config.yaml
train_examples: 145000
cutout: 0.4
depths: [3, 6, 6]
kernel_size: 3
stem: "single"
widths: [80, 160, 320]
beta2: 0.99
lr: 0.0015
precondition_frequency: 32
max_precond_dim: 1536
merge_dims: true
decay_fraction: 0.2
warmup_steps: 2410
weight_decay: 0.04
Rows from block 6 of a small multi-label image tagger, named by matrix and row number. Rows with one number belong to one channel. Each number is 50 + 10 x the weight over its row's rms, rounded and kept within 0 to 99. All counts start at 0. After the name is the row's rms in percent of the matrix's.
After each channel's rows are labels from the 100 images, of 14848, where the channel reaches its highest value: "patch colour" is the nearest of a few named colours to the mean colour under the peak. Only what is clearly more common there than usual is listed. The data: Sentinel-2 satellite tiles (TerraMesh). In brackets: how many of the 100.
# c3: 3x3 conv (model.blocks.6.c3.weight, 160x160x3x3, each kernel summed), inputs 0-79
# c1: pointwise conv (model.blocks.6.c1.weight, 160x160x1x1), inputs 0-79

c3.114 121:54 55 47 46 54 52 56 69 42 51 34 48 59 57 38 64 48 54 50 60 42 49 23 48 42 45 66 54 47 47 48 47 40 63 60 50 59 41 53 51 38 69 47 46 60 46 44 40 54 44 43 61 36 40 59 49 56 63 32 62 39 51 45 70 69 65 55 56 52 44 57 42 54 35 53 50 37 66 71 42
c1.114 109:52 50 50 43 61 50 43 52 61 68 34 50 65 52 40 70 50 45 65 50 50 63 50 51 53 27 71 48 55 39 62 50 50 63 50 54 56 34 50 50 50 58 46 50 45 50 56 45 50 42 40 57 37 48 71 56 44 48 31 50 43 60 33 63 50 56 44 47 47 49 41 61 47 37 50 37 40 57 60 61
patch colour: black (58)

c3.0 108:40 47 48 40 49 66 53 49 54 56 48 41 40 37 31 46 40 49 48 39 55 64 69 43 42 57 54 65 54 51 42 36 43 21 33 47 54 68 60 60 39 51 48 47 55 35 37 47 49 55 40 57 57 54 46 56 29 64 44 44 39 61 45 62 39 39 56 61 43 55 50 60 41 43 34 48 43 41 48 58
c1.0 094:19 50 50 59 50 62 50 50 50 50 39 32 41 41 52 38 54 50 49 50 48 79 84 50 39 50 56 56 51 63 50 45 53 50 26 57 44 43 67 58 50 50 50 53 57 50 31 39 41 50 68 51 50 51 50 50 50 63 69 50 55 65 50 41 50 26 46 58 56 66 50 61 45 60 44 47 50 50 48 50
patch colour: black (52)

c3.51 093:44 50 53 39 52 37 73 35 34 51 52 35 41 61 60 50 49 41 43 42 42 47 51 49 52 43 55 65 61 35 56 57 54 58 50 42 39 34 72 40 51 52 65 39 54 57 50 58 47 55 56 31 54 68 43 57 41 37 42 34 44 47 47 51 42 53 30 62 50 38 51 42 52 61 44 61 41 64 51 33
c1.51 098:30 51 44 50 57 34 53 60 41 44 40 28 50 50 73 50 53 48 26 64 50 38 50 42 42 43 45 51 50 42 52 47 50 52 47 41 50 48 75 57 50 50 50 45 50 55 50 78 63 54 43 24 50 49 42 43 62 40 47 45 50 46 53 55 60 47 31 50 48 50 44 50 61 50 50 65 46 61 50 50
patch colour: white (50); pink (33)

c3.131 102:36 49 50 34 40 53 75 44 52 42 60 45 44 44 70 48 57 30 58 57 43 53 40 31 53 24 46 46 45 45 47 49 60 68 48 57 45 37 62 46 56 55 46 43 39 36 51 49 42 50 52 41 49 61 38 40 47 50 55 48 38 51 45 63 49 50 40 42 40 54 46 28 47 37 60 48 28 58 58 56
c1.131 094:50 45 46 32 45 50 50 45 50 53 61 50 31 38 61 51 57 50 50 39 50 50 45 38 51 58 50 46 50 67 30 70 70 53 50 50 38 31 50 50 50 72 45 46 37 40 50 50 66 59 54 50 50 50 60 40 59 38 62 45 31 55 50 50 57 45 50 29 50 75 31 20 45 44 52 50 63 51 50 50
patch colour: black (56)

c3.10 106:43 47 52 57 24 48 54 47 55 47 52 24 64 62 50 43 53 61 60 53 47 36 64 67 40 50 53 47 29 32 62 81 66 60 33 52 56 50 46 58 50 49 53 40 50 49 41 49 61 42 62 68 51 55 53 57 46 62 40 54 46 38 68 66 45 56 53 45 45 50 45 53 41 53 41 52 42 53 56 31
c1.10 085:74 39 35 63 50 50 50 44 62 66 25 33 50 49 61 47 39 52 59 44 50 24 58 50 48 50 50 52 43 30 53 50 50 43 36 53 73 50 57 43 62 37 51 50 50 50 68 50 68 50 66 50 56 50 42 44 50 50 60 49 50 50 58 50 39 48 36 29 35 72 53 46 50 50 49 37 54 59 56 32
patch colour: grey (56)

c3.68 086:56 44 54 44 52 50 51 46 48 56 47 50 38 47 54 56 32 39 47 55 62 40 45 63 52 48 60 68 46 40 59 57 71 49 44 50 39 37 54 49 53 59 63 56 40 33 53 24 42 43 52 45 48 47 58 49 23 46 61 49 52 50 49 51 47 46 52 43 58 65 41 46 49 53 46 52 50 44 40 61
c1.68 095:44 67 50 53 31 46 52 85 67 44 50 50 57 50 37 50 66 50 69 72 50 41 50 52 50 50 58 64 50 60 80 80 63 50 50 45 57 40 75 53 56 49 52 50 54 42 50 34 26 46 66 50 50 44 50 67 50 50 50 53 40 43 50 50 60 50 50 51 50 50 50 50 50 42 50 38 54 38 33 50
patch colour: white (46); pink (27)

c3.62 103:50 43 58 41 47 56 29 58 33 46 42 36 60 44 39 43 38 69 40 53 34 48 56 55 40 62 56 51 53 52 49 34 61 60 00 46 68 35 51 51 63 51 55 36 52 46 51 50 59 42 58 23 37 67 54 72 37 42 56 56 56 57 57 49 52 54 60 60 41 55 47 39 59 47 44 41 42 55 52 48
c1.62 089:62 50 50 51 38 46 40 50 39 45 52 37 45 50 49 50 32 69 50 59 37 48 47 46 50 55 55 38 44 50 62 50 42 55 22 50 50 54 53 53 66 57 78 50 42 42 48 70 64 74 63 34 42 50 58 80 40 50 50 45 51 47 25 62 58 50 57 60 41 55 50 46 50 54 50 50 32 38 51 51
patch colour: black (48)

c3.2 118:47 45 42 43 62 50 42 68 44 54 57 60 54 67 65 31 50 49 71 57 44 47 41 39 47 39 32 33 51 56 56 67 50 37 33 46 43 45 47 50 44 58 40 54 43 44 29 35 56 58 58 40 58 83 66 31 54 42 55 34 48 66 28 52 34 47 57 44 53 48 55 51 38 44 51 52 50 48 64 66
c1.2 101:59 56 34 52 54 50 47 46 50 50 53 63 51 50 50 27 50 48 58 50 40 50 50 50 50 41 27 38 47 70 48 68 41 50 42 43 50 34 50 60 46 89 57 50 50 50 50 45 50 48 38 66 56 66 50 39 61 41 70 35 43 53 35 41 50 50 56 48 50 40 50 57 37 50 57 41 67 52 53 57
patch colour: brown (65)

c3.71 101:49 59 43 56 52 50 55 57 49 60 41 60 28 46 48 43 50 39 40 51 36 40 62 59 44 45 42 48 46 48 47 44 48 56 36 62 57 45 51 47 48 45 47 48 49 56 28 45 53 46 48 33 40 63 60 49 49 48 33 61 49 48 34 64 45 53 36 81 48 52 65 51 35 56 67 57 57 47 52 37
c1.71 086:45 50 46 62 51 61 40 50 37 68 38 79 49 70 50 50 47 50 41 50 50 50 50 42 50 50 50 27 50 53 49 41 58 50 50 62 36 43 54 50 50 60 50 55 53 68 41 53 50 36 37 44 36 50 60 35 57 62 63 36 50 50 50 61 50 50 50 50 41 29 68 43 42 41 56 42 50 50 50 50
patch colour: grey (73)

c3.157 098:50 34 45 45 46 53 52 55 59 52 52 44 56 69 38 52 51 35 43 53 58 42 50 38 41 47 37 40 58 59 56 54 60 33 45 42 42 53 68 43 45 52 64 43 52 64 37 71 67 73 51 37 37 31 49 50 57 65 63 50 54 50 53 42 72 49 62 53 79 29 46 50 45 55 42 45 56 64 40 41
c1.157 097:43 34 65 50 50 37 37 50 50 50 50 49 35 50 27 50 61 35 50 52 46 56 42 51 50 50 33 36 50 57 50 50 50 50 66 50 50 30 50 50 75 34 50 50 50 45 56 50 63 50 56 42 27 36 43 50 50 55 57 50 50 23 51 50 60 50 66 50 68 31 68 50 47 71 39 50 49 52 44 53
patch colour: white (72)

c3.5 090:66 43 57 49 51 47 46 50 64 42 38 60 42 43 51 61 39 31 59 51 57 72 63 55 54 49 70 40 47 45 54 38 47 51 45 47 58 42 48 51 53 66 40 49 52 32 48 41 36 45 39 54 60 47 82 49 54 45 58 46 58 33 44 55 50 60 42 43 68 42 53 60 41 58 55 55 30 53 43 68
c1.5 102:65 40 50 50 50 32 49 69 30 41 37 48 50 39 42 50 44 49 43 50 57 76 50 50 35 58 68 31 43 54 38 56 46 50 46 44 51 71 30 45 31 43 32 44 62 50 32 50 55 46 40 52 50 50 50 51 49 50 41 43 68 38 55 68 67 41 38 44 44 50 50 64 50 47 63 50 60 57 49 50
patch colour: black (72)

c3.76 096:31 57 38 47 63 58 54 50 56 30 35 57 46 31 33 52 60 53 36 56 39 41 55 40 61 43 46 38 32 59 45 46 54 53 40 61 48 47 46 59 48 26 48 48 35 35 47 46 46 63 72 52 44 68 49 36 51 43 36 57 53 53 40 52 52 49 62 61 46 58 62 62 62 42 45 50 26 38 68 45
c1.76 108:54 46 50 54 60 51 34 59 43 50 40 60 40 36 44 40 50 48 25 50 30 50 50 34 62 40 42 50 39 56 62 50 46 46 30 50 50 61 47 50 50 50 51 50 56 50 35 52 43 72 72 50 59 40 43 36 44 50 27 62 62 63 34 39 45 50 75 63 50 50 54 50 50 40 50 50 34 42 66 53
patch colour: grey (70)

c3.66 107:50 60 49 43 39 44 60 40 50 39 35 56 42 60 56 51 51 59 32 41 44 48 28 51 34 51 42 48 40 52 63 41 52 54 61 59 45 39 60 54 46 41 30 59 48 64 62 31 45 48 38 66 41 59 42 40 37 40 29 58 54 44 55 48 42 50 67 67 49 50 51 50 59 58 46 45 72 42 40 57
c1.66 101:49 68 35 39 65 41 58 36 34 50 50 50 37 74 55 61 34 43 50 39 50 62 50 48 50 33 34 34 50 50 50 58 53 50 64 58 47 50 48 62 45 48 34 54 64 66 50 50 50 45 54 58 53 52 50 38 41 38 28 37 27 40 53 64 39 59 48 50 44 40 53 55 54 49 46 58 64 44 50 51
patch colour: brown (67)

c3.38 094:46 61 41 57 45 50 40 49 50 61 65 56 40 48 63 48 48 51 48 46 51 48 56 37 27 35 46 29 38 57 66 53 56 36 54 49 40 39 36 44 62 37 66 58 24 47 53 54 66 53 56 53 61 45 48 63 59 58 58 59 43 49 41 45 54 60 50 49 30 50 63 35 39 54 50 48 55 54 53 45
c1.38 105:50 66 50 58 65 45 50 59 41 58 43 65 50 50 73 33 50 50 50 48 42 68 59 50 34 48 66 42 29 49 50 50 46 48 44 50 44 50 58 43 46 47 57 53 50 50 37 61 48 50 48 62 54 65 50 49 48 74 43 62 64 45 50 43 39 71 61 56 50 73 55 50 29 50 33 50 43 46 61 50
patch colour: white (53); pink (34)

c3.23 102:43 55 36 50 50 51 61 52 70 47 46 39 34 40 39 36 49 54 56 54 56 46 69 52 57 39 60 75 33 60 45 53 72 36 43 52 50 44 36 43 45 16 52 47 65 52 28 40 51 51 46 43 51 60 49 43 52 63 51 42 51 35 49 58 43 59 41 60 50 54 54 58 42 42 53 44 63 52 50 66
c1.23 095:40 69 48 50 57 49 50 50 62 36 46 50 50 48 50 50 43 58 44 51 61 50 67 25 52 35 50 50 48 50 63 39 66 50 50 63 40 50 39 50 34 27 58 48 50 43 38 36 50 51 53 52 50 50 71 47 50 42 65 50 50 50 70 58 40 66 43 46 50 40 42 50 50 57 52 53 57 56 45 71
patch colour: black (85)

c3.108 101:42 64 47 48 68 54 62 48 64 48 51 46 54 37 48 68 69 47 43 48 43 35 67 61 44 54 51 41 46 39 63 65 47 36 52 44 76 66 60 61 39 57 42 46 42 44 48 55 48 61 45 45 36 32 41 63 66 56 52 53 59 52 40 57 46 37 55 53 66 44 50 21 67 45 67 40 45 64 50 54
c1.108 108:50 59 25 50 61 50 50 45 52 74 53 71 45 50 62 70 58 50 50 57 47 50 58 50 42 59 44 47 55 46 44 50 34 50 51 47 50 50 62 50 25 58 36 65 47 64 45 50 50 62 19 34 50 74 39 59 50 47 50 50 56 50 54 46 50 50 71 53 77 43 66 17 60 63 50 42 49 44 50 38
patch colour: white (67)

c3.125 113:51 51 52 47 49 38 44 55 45 47 38 47 46 32 55 51 27 46 66 59 42 43 59 56 62 30 47 58 61 50 50 38 56 51 42 50 40 48 39 57 51 54 40 47 58 53 44 45 44 59 64 51 48 42 50 59 52 55 67 48 55 56 50 43 65 71 32 62 60 53 37 55 62 68 36 45 39 58 48 42
c1.125 092:50 50 47 49 50 36 50 49 46 50 50 58 27 45 50 50 29 32 33 50 72 50 47 50 50 45 50 51 50 71 50 50 57 50 63 32 50 44 29 66 50 55 50 50 41 57 35 36 33 50 64 50 51 50 53 64 36 50 50 59 50 57 39 56 78 50 50 57 65 50 50 50 60 50 39 39 50 50 49 27
patch colour: brown (69)

c3.106 100:59 48 49 46 38 37 42 57 57 55 31 42 53 49 66 59 44 59 61 46 49 53 52 72 46 51 37 57 57 48 45 42 60 49 44 69 41 48 47 38 24 49 51 50 53 28 50 20 45 43 40 50 57 46 45 69 40 52 57 43 46 50 42 49 53 51 51 47 47 58 49 47 58 48 43 24 51 36 53 60
c1.106 098:53 50 50 35 50 61 22 50 36 56 50 63 63 50 51 70 50 59 35 51 51 35 40 79 47 43 43 56 50 55 55 50 33 63 39 70 43 28 38 50 50 50 56 52 50 42 50 15 53 50 35 41 58 36 70 45 50 36 61 46 40 50 50 53 50 50 59 61 50 55 62 50 50 44 47 29 50 58 50 54
patch colour: white (26)

c3.130 096:52 53 47 33 58 43 38 59 41 57 23 59 54 68 63 40 50 34 63 44 62 34 49 44 58 58 69 34 64 71 47 42 52 43 46 58 50 36 56 47 66 54 61 39 55 56 55 41 48 59 67 53 52 44 46 56 48 53 52 39 44 65 42 34 52 64 46 50 65 55 48 45 48 59 44 53 39 33 57 30
c1.130 107:51 50 50 56 55 50 50 57 30 50 23 63 29 66 50 65 64 34 64 50 74 48 53 50 55 50 59 36 50 66 40 50 51 62 55 44 68 43 50 50 50 52 61 50 50 62 74 38 71 50 67 53 50 49 42 50 59 32 63 44 37 52 50 55 78 65 46 41 58 53 50 50 52 50 54 50 50 42 47 29
patch colour: pink (38)

c3.28 107:54 63 55 57 71 48 56 51 52 25 61 40 39 34 50 58 72 47 48 45 48 63 65 55 66 48 40 52 43 54 38 52 49 45 59 44 35 43 54 51 36 47 49 42 38 28 31 39 33 58 47 64 50 58 35 39 44 44 56 45 58 41 45 59 58 50 45 45 55 46 35 45 54 45 37 58 56 56 57 40
c1.28 089:33 62 74 63 50 49 35 48 34 27 52 41 38 50 67 67 82 50 34 44 46 65 44 58 48 28 50 50 26 45 48 50 44 50 50 53 36 50 59 33 50 43 35 38 35 51 33 29 36 50 50 53 38 62 50 50 37 50 54 54 62 43 50 50 50 47 50 45 43 50 54 33 67 50 50 33 45 70 50 50
patch colour: black (37)

c3.81 103:64 27 51 57 55 43 40 48 54 62 54 43 41 62 41 52 73 49 47 52 47 41 60 38 62 45 56 49 57 48 46 48 46 69 61 32 52 57 39 49 47 60 38 41 51 46 33 43 56 39 48 51 48 69 51 43 43 52 44 31 55 48 40 50 60 41 37 40 65 57 43 47 43 54 66 31 52 37 63 54
c1.81 103:59 36 46 50 50 50 42 49 54 60 50 37 50 69 33 46 36 50 65 57 72 57 46 36 79 63 46 50 50 46 57 62 60 53 42 54 53 32 21 50 57 44 47 46 46 67 55 24 50 39 50 45 42 50 50 36 44 50 39 50 51 53 43 60 50 27 34 50 50 72 60 50 62 54 48 50 50 40 50 50
patch colour: black (59)

c3.137 101:56 51 39 46 59 54 49 71 50 67 40 65 44 52 62 54 30 45 42 64 57 50 59 40 47 47 58 42 46 51 53 48 42 41 57 43 57 55 62 53 67 51 48 44 47 59 51 48 74 47 42 39 54 64 44 49 59 49 53 58 43 58 34 35 49 41 69 45 34 46 39 43 66 48 51 47 45 42 79 42
c1.137 095:51 57 50 53 60 43 26 50 50 70 44 50 43 38 74 50 50 44 50 39 50 41 62 52 39 50 51 64 50 50 50 43 39 50 50 38 50 63 50 50 49 51 40 50 50 43 50 62 71 50 51 50 66 74 43 36 68 68 42 64 58 34 50 50 52 39 50 45 50 35 50 38 50 37 50 50 50 50 50 42
patch colour: white (40); pink (35)

c3.13 105:46 57 48 62 53 38 52 40 54 51 40 50 52 48 47 51 47 63 69 34 46 78 64 40 44 56 50 51 44 49 63 37 55 47 51 39 41 48 38 50 37 56 55 80 56 46 41 61 69 39 51 62 49 49 46 70 34 54 41 46 46 38 42 46 48 40 51 41 46 47 42 58 50 46 76 57 46 49 41 57
c1.13 104:53 41 58 72 35 63 50 50 50 38 39 60 71 22 50 61 61 53 59 42 42 64 50 63 40 53 50 65 61 49 66 50 51 50 55 40 50 35 55 57 57 34 47 43 53 50 45 54 49 50 50 39 37 50 49 71 40 39 57 50 50 38 40 50 34 60 50 23 61 47 37 41 50 41 70 50 42 37 50 50
patch colour: pink (31)

c3.3 099:39 39 40 40 53 53 55 42 48 57 57 38 62 55 50 50 47 39 45 42 48 44 49 56 47 39 53 63 34 60 38 65 58 48 62 52 52 62 72 49 57 42 63 37 44 44 28 54 47 55 51 50 44 48 45 35 69 55 40 44 46 66 49 57 55 52 66 46 40 42 45 57 49 49 63 53 46 44 50 36
c1.3 103:32 50 50 46 58 50 26 46 41 62 47 50 62 52 39 53 44 69 31 52 50 50 36 52 32 54 57 34 50 58 48 50 31 45 50 65 50 44 50 50 63 37 50 50 50 54 39 50 44 32 50 43 41 26 71 50 66 52 50 77 63 65 50 50 50 50 58 82 50 45 55 54 69 31 50 54 50 60 62 41
patch colour: grey (66)

c3.153 090:46 69 34 44 45 41 36 45 52 53 50 42 43 36 41 63 34 39 67 49 29 63 48 54 56 50 52 44 38 42 56 48 43 54 64 56 45 38 60 49 48 48 47 49 55 61 58 33 41 65 52 59 54 61 37 49 62 45 55 40 53 60 53 63 52 55 53 57 57 55 54 54 54 52 62 35 35 56 54 61
c1.153 100:55 65 16 54 50 63 62 50 50 69 51 46 46 44 56 50 47 51 73 48 30 53 58 50 55 40 48 47 50 54 50 68 63 45 50 50 60 36 62 50 61 68 52 50 41 50 50 50 56 50 50 61 53 40 34 41 57 50 43 50 50 50 43 64 50 38 50 35 50 64 49 44 30 55 51 32 43 50 46 50
patch colour: grey (71)

c3.113 090:45 56 54 59 62 40 34 41 63 41 48 52 54 59 72 35 52 54 42 64 48 36 65 43 56 44 36 56 65 41 40 40 47 48 50 60 38 73 56 65 31 42 45 51 49 38 44 54 44 65 46 28 42 66 46 33 44 52 59 41 47 63 35 59 44 67 44 42 47 53 61 62 33 61 36 60 48 53 70 47
c1.113 100:57 57 50 40 50 67 40 50 68 65 51 62 50 50 50 50 50 50 67 50 60 50 44 64 71 50 18 50 40 29 50 50 43 50 41 63 58 50 50 47 60 37 71 50 43 44 58 39 53 52 50 54 38 43 36 22 50 40 50 50 50 50 33 50 71 40 50 39 47 50 39 54 38 50 45 50 63 64 61 43
patch colour: white (35)

c3.135 087:42 55 63 68 59 45 45 74 59 48 42 30 55 46 61 59 43 39 65 43 53 56 45 54 51 50 30 52 54 74 23 54 49 59 62 58 39 44 49 47 56 57 33 59 44 62 57 41 43 60 55 38 46 60 43 45 57 43 54 52 63 44 53 57 57 63 30 59 60 37 33 44 48 46 41 58 62 46 55 56
c1.135 111:50 43 52 50 50 31 50 54 64 50 50 50 52 50 50 56 41 50 64 56 46 50 50 44 59 62 45 41 38 64 40 57 49 45 50 42 42 61 65 68 53 64 39 62 50 67 36 46 50 69 40 50 64 50 50 65 50 57 32 50 59 55 47 46 35 48 45 50 40 50 50 53 50 28 50 43 42 53 52 69
patch colour: black (39)

c3.87 109:55 36 41 58 48 68 41 57 43 44 49 52 46 53 53 56 51 48 59 51 44 36 53 33 58 49 55 58 32 66 64 41 49 48 38 55 50 37 66 48 64 60 45 50 53 56 55 55 79 54 61 45 55 32 37 47 55 62 58 52 44 63 54 43 54 50 44 53 44 59 57 49 36 61 49 56 40 66 65 51
c1.87 104:45 46 45 53 40 50 50 75 38 50 50 50 60 40 60 47 38 50 62 65 50 39 50 47 40 54 63 46 49 50 77 49 40 58 62 68 44 50 59 50 50 83 38 41 58 48 51 66 68 46 50 58 58 50 41 55 50 50 69 40 62 50 49 54 50 55 50 55 75 50 74 45 36 50 51 65 28 66 79 61
patch colour: white (35); pink (29)

c3.50 098:51 53 26 55 47 47 49 61 52 43 65 53 25 34 40 63 47 48 74 56 51 39 63 56 58 63 69 42 54 59 52 48 56 48 60 33 52 43 43 55 42 66 55 51 50 28 44 50 46 41 49 47 51 36 44 26 67 60 48 62 48 48 54 57 55 50 44 49 44 42 47 46 54 38 59 50 67 45 44 60
c1.50 095:51 69 51 51 50 50 50 50 55 62 85 50 50 45 48 69 57 53 50 50 53 34 71 38 50 66 73 46 58 59 58 50 59 63 51 35 46 61 40 50 50 66 43 61 50 47 50 60 50 49 29 50 50 56 50 28 50 61 56 26 64 49 53 46 53 46 50 50 33 39 50 41 52 55 50 50 41 38 39 63
patch colour: black (42)